config = dict(
    model="model that answers yes/no questions on an image's attributes",
    crop_scale_min=0.7,
    encoder_kv_group_size=2,
    encoder_experts_per_token=1,
    encoder_shared_expert=False,
    momentum=0.9,
    adamw_lr_other_params=0.00073,
    batch_size=128,
)
Rows from block 7 of the image encoder of a small model that answers yes/no questions on an image's attributes, named by matrix and row number. Rows with one number within an expert belong to one neuron, the router's apart. Each number is 500 + 50 x the weight over its row's rms, rounded and kept within 0 to 999. All counts start at 0. Numbers have three digits each.
Before each expert's rows are labels from the 100 images, of 14976, where the router gives the expert most weight on average: "top examples" is what is common among them. Only what is clearly more common there than usual is listed. The data: photos of arthropod specimens (BIOSCAN-5M).
# router: router (encoder.blocks.7.mlp.router.weight, 4x192, trained with AdamW), inputs 144-191
# up: expert up (encoder.blocks.7.mlp.up, 4x192x192), inputs 144-191
# down: expert down (encoder.blocks.7.mlp.down, 4x192x192, transposed), outputs 144-191

# expert 0
top examples: order Coleoptera
router.0:520413569563595545545555499497562506533467458537442589552510454473503548535472504564474471450551478537459547464462491544430461439521490580488454
up.28:546553478477404512494566448548449541512441461500498558475506516493476548443503540556533444508453426485536420569516496518489423577529582495495441
down.28:463524523518621476501436532503569561563503531544509426502509496503525470523567499528477510541447496609408524482509495525516518418460517545512446
up.29:540499524449486424627472459564449518503510514501592446447571569591534543544452423534557462452461413506531483504462465550498435533420505488494537
down.29:524442489581457500447525523436521503504502548522448511563452430441508503428488562464465529527498522507531498546492500456478588476609488480546535
up.30:539588539461483503489544505587492562527500500486450500591613582474556516567478503488465468539503430517448472523515516517547430557523505390488520
down.30:558539552571476634440463421440474518522543465484531518424445431447446498443499520579484556537523586430504491530475404487495545501465538538523430
up.31:510526581571456537482508538465625603453668521420455520549515431526489508564444413488478574440524477483558516599439496492532492525455338495390473
down.31:551456493402517497470460524559382490550373588525485475464428413517525520488607683483482484492490520459479536426561492577542503559593579524571485
up.32:469489456495417534499529459544458567490471437420558383473470438474520619564466518470486486528494491503524427401428578479496417555576391538523528
down.32:580580519528435555514503440428506427524496474489447633514423475510459373378476479562483466510419523490480505530553465538544517458523470466477421

# expert 1
top examples: order Lepidoptera
router.1:450358536512531423465518575484583505524528563553536545547476433474492550509436460508470524457449445495461462476472493525419492506473458413535481
up.28:468521402522434454483424455470433564474466458464467593457512462434507531613428507536515477467554512451556407544584530517448543556504406443499517
down.28:567452583473574443543449594559554485468564479502532423518509541542468443416504519478473512454493468474503551428422554471512425479472535525489419
up.29:535510508492548566420482488546583574450492424495439423473641545485531591501466428541480521555549459489538479540582476471527510541561446577441466
down.29:574561431458588454591498502475495480469549582464464588499470428480423453468557544452513485389552477561353573490548475530467557480405569558562530
up.30:519449573446447543494479479539435496463508485393452535440505421521448517483530456519533467493508485499533412635532541523495473472539510516509567
down.30:548550452519574506532543481525508454539496502580418418546514616413491496581542466468487452528531562507501570411580439648478458522510418482522476
up.31:509459359567467493575497469539506449423548536500440552564479470553525367631520520560493443504538521574470429460518439596506518548542437480542531
down.31:429481564446553496466435522530525466493519489525537408485489460507542572495473501479530529463529368407568545573555470449579447432538556505475463
up.32:489490506486478546534482472539473493586516534519570416495530529611504446488457621509465444462489456408521541510447482539530367559553491578462462
down.32:520551509471589494503522535552459512467403497503491613414427483417575484490580491540522542492534525493425438491503619474541493484494469457503547

# expert 2
top examples: order Hymenoptera
router.2:452465483571550453421562622511585494499487538524539559569518467527563625501485472528439507471440533532517394502463519561457524472482463498564532
up.28:430457497492521577498479483426440568534604484523443447455355528518428570526571496480418542525503504481477492368455487542500497534496526402536380
down.28:506405490485455475399487514576447517510428426416611526522522476442542434589436530489581457460515441518557474550510508430518483537452443487435561
up.29:574417484502454556489476445492522526449497486536484442512520465447533516538505531554553487485489479550450563445514460479551492459547554532504585
down.29:427553440477525561592509563517480495516464450450546561514451490441440509558568479497428552460416467458450473588516573508558482557499531451439464
up.30:454406460454451502478497520504462606465480519512479548497475533476480437458569491535522533502468546400470464475504472442544454548479517592562429
down.30:545617504505549447490486542481528492543536475515509489504540485515546494606465442429426508478474401556533470599481521553440481501532499454448555
up.31:522434493449498516479464496632675570535511540537471532465491463426510458557607444417506494520529486476368475508552475528520497522485406492430424
down.31:494501516521383505568515442394385532526436480441508494536465514495487569517501605478419540515574446551546450437452455529508501588561630425545547
up.32:533528519507426614538498510513558504461447538513525489483491580552444573565454533434478470569430476508494523520454515559513465486484528466421514
down.32:508481466481567503478451476468448441485534431506538493564527498452567484475424458524583496435518543511530496510543496441535437501514449452592561

# expert 3
top examples: order Hymenoptera
router.3:474374527478562485488546561572555506527462467534526559489537461471554522515488475515485480479503442523409531454505529534434485558525387495530448
up.28:444521501516381466451433516482461540443513527437477440541476503448484473485487662587438444503462501453564466545565497519505452534490465532512483
down.28:584518477461560542412491388509471436455551539508517551403498543500538489560564416398517468522534459498452537443481422550516473507500466539426444
up.29:517471533444514536617458385461523497520529582480532518555457516521477582560427593520528535550567522498506441453502563512473502541505519509419417
down.29:481514509552491446417487568538552463497463435506441481445527431451516491446599471432476445477480517509446580407480517514553416497517486471496492
up.30:537534427449429446433446499537506456504561478516515391444536444466526522549469547555537424511532556466491438555533514523583417548542580512427484
down.30:464501561563499530590482452451536465498505567425416514541482477568462556514555506457423530490517473456516529508458505496476554496540485525484513
up.31:438383531507551577556507490561448528472571527561528508424455585495464482474510512519418615531555497476486545464559420459483504521588504420423468
down.31:559551487491407491432523481517457485565404435383497559589524424489404530527508495464488439525457497514479457553429556623502525482385457546583497
up.32:491575454491460495555418474499523549418458528483417483414502473551505591501484723562483467533496605416567548496510470434522442451572575499523560
down.32:445411565521475461472575496455534509496610448495552508496515527453509451512617339496461544502523466560538383519503518524459458545551442503485387