Weights of a small model that answers yes/no questions on an image's attributes.
Training: muon at rate 0.011, 7700 steps, batches of 128.
Data: trained on photos of arthropod specimens (BIOSCAN-5M), 48750 training examples, 20.2 epochs.
Rows from block 8 of the image encoder of a small model that answers yes/no questions on an image's attributes, named by matrix and row number. Rows with one number belong to one neuron. Each number is 128 + 24 x the weight over its row's rms, rounded and kept within 0 to 255. All counts start at 0. Numbers have three digits each. After the name is the row's rms in percent of the matrix's.
Before each neuron's rows are labels from the 100 images, of 14976, where the neuron reaches its highest value: "strongest on" is what is common among them. Only what is clearly more common there than usual is listed. The data: photos of arthropod specimens (BIOSCAN-5M).
# fc1: MLP up (encoder.blocks.8.mlp.fc1.weight, 768x192), inputs 0-191
# fc2: MLP down (encoder.blocks.8.mlp.fc2.weight, 192x768, transposed), outputs 0-191

strongest on: family Limoniidae
fc1.478 073:105107097136152139171106116109161086111158110141096145127132116160127144114121095118124149104140114126128104147132128132147138142085151171115093176122102110147119118139101128158163110126099137093117123136108111122093142138107117084154101116146145151160140156114150159115122122100122146139111127127136152087141139110097111084109145119145064196139125122139112115136140111172123119116106159110152139132106120142182107173142110138078119124140114092084153089132149141148161100160125149152167128158113113134140101132092147122127158101151124107170162126121101082122088179147188090130
fc2.478 060:128167152121134089118138137153142144151112121153150100114093129113108144124146121150159121146147171102107157130170110139139108091129124112138128113115156134125143133147161111100139109085162128169127149109120123108140136111130157144113144160138118122104123144125101150125125138104154095131154101158130109137088099173180141164155129139120140082142120132121143154109124121099129138154177143153122107143142104103085130057122145118176130139158125141164083153155097119130097114037100126108083111136124129133075130126143132128139106065126165125109132126108154149138129094112055150126

strongest on: order Coleoptera
fc1.511 121:120096182127149101145145142147142176119180115110106140150118110176126146139105137140128115122129124095138123116109096117163166094120114169147138115136115135101144099089136142131147119153090116088202149113122101124131121162158175077173136104109157098132132119146126161067145126120151147168173141113104152060134095150105112116151120125097110132138152101088118153122131141142139127138145096169138117147120102149094167103130126126108123120152151115117126096157095130122142140183152154131116119120126097153113115141099102108137129143120119103105105131103140158136135055149149118131
fc2.511 144:097085101133150128138140089138094100149111148116110097147139117147153161111184134160142118121152166138124142083165142112069126098130141179142143113146109126131122126102116109163157155122119158127132133150123163093115164085059087146121157106125128115120105151146121137147119101143095120108090102125107124102149149147090115133174136134129121094164135134183125117121128131096117120118119201118122123176162093123097136105127120101118109160123125196122127098157147187125112125143113119163138185107079132113115125147129131124121117126133140122117147119105111165152144130117117155118

strongest on: order Hymenoptera; family Trichogrammatidae
fc1.518 111:162115124144189106132114060108106092114115153120174101122161148083121081104105127124148155132137167112125162135101089117082123080133109151111121135138128123114117132163116095133146166084153120147125116132127127117186135123110133108118112147127118114137147143087125171162150135133141121140136142088148118148073121167121146122144089123143141134150127137120121100120108146138116073145132156104168127086149139150128102124092149124167120148101126118153145118192127140151133130169124140143082158117103097131124139098107203142111133107149098123116137148139160111100128120158084155136
fc2.518 111:141118136133110183121139104129146160109156120137103146095100132134158157138120127164105112090164138140169098131163128113159122148112105118116141113121127162127144154135160152120113110151157116133143125137135128114045142130194130101134133135097100148130132128109097085085130110137121145154151119121139148123146155082159101157100159143116139164138140093117106140105126120115126127110113167138111137151113136132151111136144104155139065106157171111115121169101160138098105094123086067154192109105124103138150126095096113125100132128064125176109128127131127134124155122144168094116

strongest on: order Coleoptera
fc1.215 128:124096136134159146129175170151106148104142098142123135063133156127116132109162108130172148151115128147140100119112161152142148098101147205100132116125142124106141088138153137146076119165134097125135138098133137112140126152104121092130129152124096170135130143100121167157149129092106131177125096130170109114090099124123124118140116133130105093123167113116123155087114135146166106138120180120121155135160094143137133099128103141133175138150103141118089121081096135113119164096148091158110099085126085134134112118132116135166115131144124137114104083085146151112121091140175143146
fc2.215 128:125158118098124110114114101144129135140141149151136107165134127143131148098127150181097087128130083079175106119132149122125141118118139114132123168087074131150105086142131072083182115121105132145155151120064119159096148169118103172107150116114143125128161126084132169112114157121143094127162161122168141122129176135131095104128166152087172107116150119094105117123135107127103129134098143121084098130128143150078161111149143125095114130156149139119146108133124150125151116138120108143145100130140158138156120144110110108096145090117105108105165141142151126161150181114126127123

strongest on: order Lepidoptera
fc1.501 142:135105155146120072125154143142080089124168118121118127110161055112168135132148154135106123149132121118168119136134150115087153126183141152094142120135090107120151128099148126145123122131176133118091136138079129156139115115142089159135135077123131149096087124118143093101139110157118119122145156138131146130159141112100148118128159171128168134092134137115142102190156097155154121156144158139124123102134112123162131106133099130078115127105161126154120140110129149087122149094124118132133116153137147126112077161040108122184131119117141133150115145125140156162109105115117117122
fc2.501 141:141160105081161143097096133116112112132163099134135149124104135122107132122069114141136110120148160112136099121108120124138104118104106169089146132136134123117109118160110140114142122148146172127160118140109086127097159109122160103100092118143122132145131132146126109168112114106161124105114058136154147115095143148144148137160093104134128136164144108165113126192160152140162113149118081165130112168119139121083166153173164147161150121126108118165119113095120074108117144096148121137148149134093124150117112103134121155093131101120154080159170116145144093165160085138141141115

strongest on: order Diptera
fc1.615 125:131113125145166140108119123105126113162068091125174166115116162152124096104144126115175131100144134110117085119118133115113157140128105176135094135122098124145138155103108140129109123123104104117164156147150138156164123134182140151105139137112128135170101112123119161122183126083131106137118111117136137109148132103122138103146141110137111155123118140135129111148105104133108114116128127147150085063152141156077123130131129164187095131131124139117169127144134114138146108090143106101127141073081129122111088132117116114162091187108105123105157135171142147103185099145179108147
fc2.615 114:145099154097181137162167092137137107110154157140068129124187113111154108154131085120118132138090095129115137144154128102133093124081144098127131138097164122126089088137130102116149128167124111122104163128124120126128138111078136128142151157125155134097104124145129114132098129161150106114094142124169161175094113115107150115127117156133124094115147112146139181136134148121149149173093143117123135132155125095176102131099117113077133134151138108137114159110107114084124154137132123156131129134152124189179135129174122076115131114149155158118153128138083140095136114093101108142

strongest on: order Psocodea
fc1.140 099:119115110128134137152106134152114115110129161186144111140088122120105097105147083119143140102094125111131118119157120136164130127139149149086143113132059121168134127125120110120154110114159126107156151118092134111126123103206135168165142128118144153156077127111131081112099137143135157145137130120178064148139132076107164138111156161101092126136055119128136119143168119126182132102143165115128113114144136090157121120164140142100134163097090138159101127141158127163103146145127098145139139141148131121120149096100165138155138117128110106162130103132152113142135156122112159139
fc2.140 100:129115107102100111113148136136120112119123123092131147118141174135166163136139136146158174155150126148132149109113171133086121155138167109145138149126140149116107114174092127119120120143136102163118139131108120159130113118084147093075111112181113125122132118107120073147105130130102126130137101108123075113108143128119091149108058139111157127116162134121131122137112101105118148102165121078097145107109131122128151144095175072148110132126135103118133136119106076117137128073102135129134120152141132125153089205163126146106133156116139164149123162133122181154115154179114123099

strongest on: class Arachnida
fc1.146 095:131135110128115141097125134121107120093152145140101108139125144138153149136135141072138131109085122153129133113123111128153134118075121118133108105150121135118128160128127108095077081158117109112143122137138133115143132120169189125135159179120128105146127140129153078143078123099133128168108147101108124111121097137136153100087122148117124105114128132140169113132124159144142172123110119102101113130122120073167144136160137131164176105065126142123091130182098176138159152175096119145123141137119127131167135065138153145141111105080162116122099166140098146071145103150123132149
fc2.146 081:096119109119150113143138158115153088121085130123161140128172096115129095136136107169088120124140133105114130100138127104098118083180096152162104122143147151114136120103110135172130160100161146150106114111124149121147152116137114115084113121151170125128124113102101127140147140126162147090133101135093102158162170111127103175201130121095127154121130142115111146079165118130139120112174124110141114134151090165111108107089115113150111134126158107093167170167171084092092142091122126134110109125136116115133097147133105134111137145154067121158118111142096138177117120139129146130

strongest on: family Drosophilidae
fc1.92 141:084103167103129151130132096083136096112094186137186119151144138147096080126146191144080107116127090146092160134108120147121145126133131092109115166111162121150129152118139124156091122134188170107136109113140121097120130128146132117105120105159141106135079110127113139170135156097122123090139108154125135123128164142119132121089128154132141148103081139138116158124121091163104137142106129127116144124094143096153105139114146162101139137121095104119168173141116087130141144130114137157133098113119131135106127128094094140105144156151119128111119145100108162176161112100137185169
fc2.92 175:080152124142065139151149132058121077194132127129146138139100151104137103124148161118178143183106141170114116112147086096103131163156139113106127126154107073148102133144145128109126154131154105078160145097112122138170106139130132110093163127117118110143114139100167166121094120142124128118140118166124135114098175130126141117107118103144100129108105152117149094109159146092106135139108071112107158133133109166143123148172109155141126157192131128138139159131125154137133128121128131133145120129123109096127090115131130101127151112146140160129114155154106143086110127172145113112

strongest on: order Psocodea
fc1.96 117:142164138161129110137089141098140125167138120082124167116109124149085133112110125110148164126156148104121100132170122133145104101107132132103114131173108112132113083140116112106145128133036155108142132117115130119138113091166150109093121135146162156164091134108123146140161122112139139122114161131132127109137123165120086117131132135127123146144139130089101087142148097132154147146127154135121117111118084158132094104169110113100170175125096130068127104164126171174150145086166149146165107150116169123168110149122125121141145116145111105148142098141140075159130137147162114100
fc2.96 116:085117129107119122115139120130135133155150139178108124133149104133145109092136131149133112144128164171164140114123144136103140140101123133140140118091142091088113128134133134137146109110151105116137145160159103175169154103088161115137165161130139168124153118131146144083168125102137146106168060115139116149126112082147139186089154159110103069104124130098151179140126120120097123125147132127113157154132150115123124112115147157174108057115124137148103111092132132115093116132107100110109114128139122135097141120147128132155095126117146089131179148091101160099161089101115112167

strongest on: order Hemiptera; family Cicadellidae
fc1.510 102:128164062155108152168122162127136165150090142141160113142131118154116148124110134128158184105126131115126120144131141144111108188153117145139148148120079120151101122175139136165079158103148125141137115127133098120098109145119134138140119130128116115128125115167156112122077088145142120131159136118120114121105104144148143126162076113167130111129097098161112127156099098146117114171100116085125147116119090118150131171147088100176086170146153118085097152128139172124121132154153104111128112118138113068153140126113120079154091116113111138163127089107103129098141150126146107116
fc2.510 093:115135163143133118076145066129149116105094121113133137105173129159092093145133140136137092124112128154173134102121126138162089068134133147117158148108137150115109136111153120084196143141092141125105120151103157113204141106109098135133157131098148161145119136124133127134135150117091167147130142116099117146115155095113134104131169120085153197099142155104108070115148136119133131094117125137110137126157139122130141139114162158080121118148119098113165136109106077144105146070105142123133094131129148131140112123120114140126133169124160120104152164108162138142147130141121115116

strongest on: order Lepidoptera
fc1.680 090:154128124154121145124143143126138133097131103102127145153137154128130128140145115142115162121110152121132165130137108117110132143157120138158133147098105145161163104145125096150138099165071147139145135137122115136143112095130121119115111143096161112092132164112126152108155096045138144100116099163115112102128140107152119136118066131128119146105139142142107134095137134102109120184157102156107127158119160172088091087165126177137128126147089110112151125142145109111156099146126169125098150126132109124129073174099105159147089122115154151166115182137090138134075147132129064130
fc2.680 077:110129127090162112095142101148089131153119156150141093116110147133127140119123147128118092127122115158115152126134144129157115119082135149090157110121094097132126106119132174117138117108147119116144137178187168172124154132111171110117131108157125154167124109090137159116151153173129112147122068087138111162115115129127137138111201171117116111150106127118144125154115136176105173090122119120115106116157127130148092155096120112114127115090117129148108103086131164166108124110120083135174110063105163151127187095157124133146118115138122116099154112126136125138134105116146139147

strongest on: class Arachnida
fc1.304 105:146170088152100113106125102135102168067152165095127127112127134143111124122146149148137165114110151140169103095168142140152102098149148132123103138123123096146122124114107124072102131078123138110095158141145132104174090126144141153168088165152175114138106156138144128111090106156122130141104110098129134126162092137140129151138108131137110131096133148129151088113133133134131069146117108159133118098133133144120146155152130164188136164119130123105142130158109143149128118124145111136126124190110064121116119117094182135150178155102131105132143125143074097132120114170130129117
fc2.304 105:096112112092129161083180101110152123164096105140137120151134116156153156130099142115090114135166134115126160143103128124166114145155099152121156151136156130100126118161127131107124134177106100156125154091121122128115159121131112106098149129139129135135170141144110151119165130079141172128153128113135104127134133132115110086161097115096152158158064115123115118101148119142084150110113144100129109159155112093111130135090146108087142087096170137122172155120121106130119135129109122171126131119137076137162112117171124100095071084120117138138129157101145159161175099090116137123

strongest on: order Coleoptera
fc1.222 094:171128148165118128147142104079102158107172099132125106128111117169169147161128153133116133088112122092133126119138111123143119127113131127166137154125141144134114134034115103166145127115121117088099153169140111127102083162171133121135091129100150147138127090116099138176152181113157140098116111126126082116185123118110140121140122100162148112110146135111115137168103125138140061118137124116081117135126082130127117108126103116110136151137140112154133111176136122161175131138162153146082122146139069133114132156131110114114125135165146147140137152095114156109112130140158114131
fc2.222 102:100124131141176145135107095141139112131124103120108111137159118110161105121167123151143107117143127147147166106139163125141116154145121131146158101123095127130113089142130114117172113130127163140115111157142120105117153073129129157108150116151117120103137158144119144125068158130097148123116141111101152114133119165090119142116108130127123145152118078133140095152148118118120131150169128105131143092098100146112155104119122176136151115091110158140096179132117160142097123176101135151122135113097118152139138083120162106130083133161122075208104160109102120165143103074173185127

strongest on: order Diptera
fc1.480 070:126109111092138107145121136128116165149084122174109191160144095141148089120139124097126102127127147080133100142084106113127110144117115121154162170148091110130137125151081093118138118146124100145106122136091107150090151112141130130113128140136104138112148113147137107158081137140155126105083167126167069148127132169139102125150103135130165138150074145165111145120109123089081162090137133117137104160120144177129108155150120086167128135144102105146142087124130138155123144179127134146130140120146140141078142138114139183123139098100134128098157085119154121146169141120146122131
fc2.480 063:163101157126119141115116110133145079088145160137142105102096117136138178088134131118149103145097124182114147129161128156159134113157163163163143134122144138129090146119143126115141124088126114158167118167133153100136147128138105125113091140085093157114096152141118128067149119127103128145176124155113144139084114106102135138133136133134078163097129123087127113147154091169158149150135145146123118055157104094093165120123154119090117159132115134116116150126149107120143093094126148118137131148124140141118082108178135111183124153162121104097138152105117144136110138156159123109

strongest on: family Drosophilidae
fc1.103 073:161152110143138154125158159138170141110143142169131138107113125136120115117143133141114085088100115132128134097113166109135169114143108141127114130150103115114160129140110102141066155086109142118137122133128157127060150127126177129172122135104101127087079097112158117095097121139130149132128139103079099096156104130087141108138095134088115176134115127133145129126153132123129137123176105120095079166136139142105134126163115155098116127103138111145149134132130195128111074109178157125165128155126118086137137142110168109140103116124130126108162147147103166139112140094185122118
fc2.103 061:086123126102125067127089107105092137147094096109147136158104167109148131181109111143158123154128165088109063179139095159140070095074153128155176131139148137108144144136145176147187096151128095113119149128124142143147124131141114100094120150146139140121171144139151191140135119128125128134146111147138111132081124100146130138138159130162129085105077148130106131145087082123130127116121114157123158104112107112127127142124153092109126138162097115101102146136168131118148096122139127141076137128116130138113150158136114158128107090115116130140145132119125124111150135136089139142

strongest on: family Drosophilidae
fc1.141 090:114109112120163151134098139122127117121149147109089142172116130145143157143124164133123147100128120161114133081158110145155132176186155141083147135187127112101150123147131122143138127152081123133129130147117127109133124170131123118122129120159137089081095163160117163118105134093113094135148129113104135112127118149117113173157087121140114127130210148100128112136154145109090083121142109115128141135102121144100150081116136198151127140150181076125188142122131101112122102143151160090111122126112155135100145098136106161132127117114100139133109132095098148124138113086145101138
fc2.141 081:127150156139146109109206137115151136138141097135126084111164129136125138120137068147100111166120154131152133162130132085132101099075130140141098118104097097136161116113151121103107137073137136141123117086135132134119120110131090133121106108138125152147116121094137116109175149113096164137092140116116125142127125110160172127105122100115149148149075109132092122153102136137140178143137168151084091151143110135172141147129125079122142105131072152143088102144147150158178181181129105092123147116137142118104118111131110129127140139149081126101120155106125150135147139170136144132

strongest on: order Hemiptera
fc1.1 144:103141125175152155098106161095092165147049128105124114118140158132088110132130137122101134115128096116173093129157116156128123100121113112146146151151104115166110131134132126127122160116094175162152133142162133101197126102152161113111142125148133103116122139142141126131130144110138118132116115124134087079148144158177117131140107163110166125096127151095148099124086127154121121145128143112122087124155137145135152146123141119133135103157122165081160078111111139099099146141123089119130121156173077117134182118153116126115166145092099135141090125160131092098103166130112157133
fc2.1 150:107163154095090149097126112122122116097108144085171134131140142196129138156128149141173106128174093084143142108092124143125145088171120124129100162138120136115100125084157114121104147158129141134143159119155129108079160106125139086112128125148121151120142143090160134089165142150092104144115086158125145136131126089124127099148118097104092105093092151126107107094160110148078176131118111141158117145144153107138145136143162093179107124117102138124126086149111157175150123157127132137119115131134158119167147105145130130128115138125126104156103096165151162136141156145114140092

strongest on: order Lepidoptera
fc1.61 079:125122084123137111107134092079179097142109156170088174168133123183155134155128154151116170107097120089090129133122106125141083188157106143123154153138146122156125134135095129121164125157106115143122140136134148111115126140130110153147098122124116175107154136117122161078146177122141139114139119125128101146129077103130149139122125131102135121132123095136123104140138123080099080112109130136168097138114107114152113116119106126130125153138111131099114072176133083143146136114141162154107183110119150125158081109121142153147110151111155128131115173115143110168111157109137077131
fc2.61 076:155079214126119180110130164150137143109131067148118081087128110119097120156124075140121102154163107136124136123169150093127118088065120163169143140101090123109122131119149133132101110111140104120129105175138134167144143147130159122107108072121110100135125174138112078112128134152120129135128113123089127151101147137111108124112107155151105139124140128138146138124126164155134174117142115114060121121101128130124142111150129140150105121147121109162100184122153144131119109130132133124139145135136148130094134162167134149167139113161105102133135111141107121099109088164155117138

strongest on: order Lepidoptera
fc1.628 089:148162140131110124119127104121083081146153137142117133144095143118132153124145087134138153169147123096159150106104163119094114102211132108138116114140116148095150152130103098089154130123140166132134168133139106062166131127178140130120134129103134143134155114087110149150109130122164106176139123131151150138104151101138105143156122174159117080121136131098135096158070100122114129120154173140093129110104147152104124111148131076157131113131095126097119129097138134147136137138154098156107124126119147110131118118111127089119101176158107139131115149133153103110130132151049114146
fc2.628 082:123117093154143101126117151111137136107103110155124135138140149108128111128092158173146157114097115175138130170140103153180133127113134112107135086127135094127105125140100119089141097125161110122115131138144086172123134107121149115120128142137141136131153123166105108153143178139110121103105122125146097192137117136070129175120109091122155155140101070146126139109191132110155118107139052123142104151155111124136106101102166173131130151101160112127115155131090126115158142134136125166128101139102111111124122136165114144116153086114147109160164103126098169149121160107181113131

strongest on: order Hemiptera
fc1.290 145:123108117145130105126099140092160139118132147140119109133143109146138170109110155102175128119131152133083145136139129127095111130159145106187125138124149125142154112132107134126110131151088153125133163131112139107146147097125108136183137136116196166115122154103136125143109141155104077144128144159161104200140113168095142131112137143106111176099102127145125153098125099125133129108119123067156153144128147142097101130117069125213131136095104145107111170112129091124138155123105125106175112131105080139119106158091149110109118150097144106145117147129133129120138144119074143149
fc2.290 146:121151084163090124129116125132132144123098176097145144151135122142124171101117111151123171109130122158130118136107157144160148160135157098118134127141119110107127112153138144121101111127130129158109146135138191080143106124170124142126106155111138109134151114115129114173128115107094134120129115152178098118155141135139152133102071126099149113104098147118119115072139120147071173105081146112122144140119159131167137178081158151108129088172146114125126185094126099130109129127125080115133121157171101070165094143117127150121122123109097142119131129147145163134136160134129073127

strongest on: order Hemiptera
fc1.734 088:129173141139153110138142170095076174103113175144142155127125121150152155122119119126096106149117140130166136127104107095154129139139129167129107140137085129129126138163142076105126150158107110120148152112122136147141088126077135114125121139154121161157109106127109097124094094118161136152106140138112136134151145105120123181173146154092129093099143090124118143158127156165156118136132160082120124103144123125091112168073106108162171136051118134094105129143116164128131103138171131116115132110144103120105137083153139117105143148069115150119163144146125152090129115133100146129
fc2.734 076:122109128107110112091121063150146113138075102116107106114157100139140139159107146116138133081168145132111108134176160127117119100127092129161124130107176130119109139128097151134127127089141134145119096169123141110115121146135145118125134110123153087139175194139128176087142138097110158159141101103132140117132137173115121112110087096111135139138114146117139113094135086129129150103128113195154077153135106155160155153164105129153127120191140129145160144105154089105100091130114152153128104114098108131175123136114079120123130134144132128128092154108142146169145122138132096110

strongest on: order Hymenoptera
fc1.536 086:152096121113102172118112145154128195136112114124136176159080118130111202142080159144099109151120108097137149100135137146157131129157092153157158164099131150106145097122153103141089094096162109148111150145134123089136104158142152157095110122133109095121134155153150166088104128077130103114110084136131131099117109150132147105097113155142142107121177137098120116135093120122095107134162095143129089122149143140134087146115113149148094108172149144119127129124138158092139115136169159090102140142097123127134164129103138103135104126117121093162134133124145132104113177116129129107
fc2.536 084:112124136130176130131173104098157119149104126128138118162168128150115084134126066098156144115154108119088117125107099109153154123110141110090117109105146126161105152145131136117125133134108131145112113100166147136093176093092100087139081141087129178142162099111113160145121114163108149127132126143090112145117167093175142093178111141129147139136096138137139119065114133125176141133087115131140117137142115113155153123131120139122168106122067109168124084099132124199138134154156119126119140104144113103105153129129132093125126086143089130136149117122151150155137154123140144113

strongest on: order Lepidoptera
fc1.590 114:102093127143134108110110138109143138136113106100149110135150129122126138143125115124146167100144112152166133123102104105125134078084149101136108187127089139137117091113128115114138119112150148125134160171138130123159127131180101089098111135156125127123123128144147121211125132162159106103160126109131140082151119110093121145125082128121116129101119084150134101160167128154130110112103113145150105155098128149149122113108142108217147173113094114161139111093135125139124100206112121130129111138118125117151157126149143088148104124123146120095156145168127159112115105101153176113
fc2.590 110:099123107145141150120117088065108160104140120127153135127137133104110114143166140128129117138106130113136129147126097133117090102199122133152139133126130143108120160138127126176123124181134090155122120144170126096108137154142103131159140132112159112135153131118116117119119123179089163107157113166135127180105139098120168090160145123150149141104088148116134108085140131151126137157111062146125162089100099140133138151124115128098133148080174139079088181175148148109132149159142109115115122123107135133142120105121097168118124122134096115175080107104116149118114098167107138127

strongest on: family Drosophilidae
fc1.450 131:116159118098124084139120147139143158195137147130095151136110147109153180112176177149120144149120142110134092139171132156176141127148128114138122109140067133162113109100122119129145084095130138137107162106114066096128154115100145138147125100132148122140145112128120120106114096140151137150149141104110090131148128154115135122112146112173149088125105089109140109135075095108130101161139133127150110138154113153114159075136126141127135180141119090127128113145130129180139163113133094123140148124162109130137136098177117153113126149142107129079138069108130128099155094142085121114
fc2.450 125:105116103148135098129134148166119085110129090150153110130165115142134137082118095125145130126151112154107113091134144118111124176142147115146168179101155109119141111138124127124137106109094117162178106158119117084137110137122120140146121130150138116122137128152146170085157131087153126087113122161144128151141105129118108115141114100134131132157166154142119154152123141142074137112168120119097135130157119102100104096182085118109115061128139123139140105122101130116106103162116125165075156152142136108120092171124139127115188124140090119145137196080121157155126119125153104168

strongest on: order Lepidoptera
fc1.128 101:094173136126161106107095124123142123126117163154144154167110143116105126140131113095132106169141165136172131157119116144089085126177098116042120114153118105115110146079120129141126128088082130101143132131101140074106131125122119106133127107128141141155147124112134109124165078110164123158102144136159173122171123140103166102083165120157115095162114132140120133132107125126124151120099139092126141150136142113095084114164100149151126162146112115123130094116150121149082118167142108155123120134149137145110143117132141117157135128109117111105136138103119104082163155168174152176
fc2.128 087:171104138132081094145158171163103146123119106118102109075160113126125105114145161151111151127153109156086100111116122158128122104084143133118111114087119162152149099156126136095106143190110132133092130171181124177166144129145187130110148141097137145080119137122171162101133129147099142140142113134115104138111126135140129144131068137114153121103136125105137149165134145126126101150151132169108108138120115120155151122126131099110134138092093144115139137098130139128148117102160147140112137130089130151144123171116107128114155107141124118153148118121103147161128051096101065134

strongest on: order Psocodea
fc1.201 083:119139133107104107131099119167130086118154105122115091122133124116134166094116167129162102136131096149147158116113147127140124097119150136145179132139135133136115125131151112105132146127128123093146158135084103120126165115137109109113146134140111176132136093085148098164140117120133135102118120170125132177124118126114108178082168138096130142081091137104129140166131141138138104114198112129118128080125161072138123153173125103099174156116176101127137087127088076147118150171113134130153119123131163093139109127136157121159113132140089164125154145172093146122146091153110124157
fc2.201 079:181119122169145119140149142110111137119104128182121132110116114143142095135160098143110155106158158099128110114147092086120148149160143122121129134154152170105111144149108124169162141094160131127127097114146110141145067127118135137150131114142124090118130080143073122113111156095153127178141123102105091130151121118175118118179100125149094121137135110156117156135143142106149152141096106109125146149096100153109117112076119155199095129102107134143122145120131148146138109064122089185123141151124101170138160134142128139089145148146132129119123149090104114128104153121133104094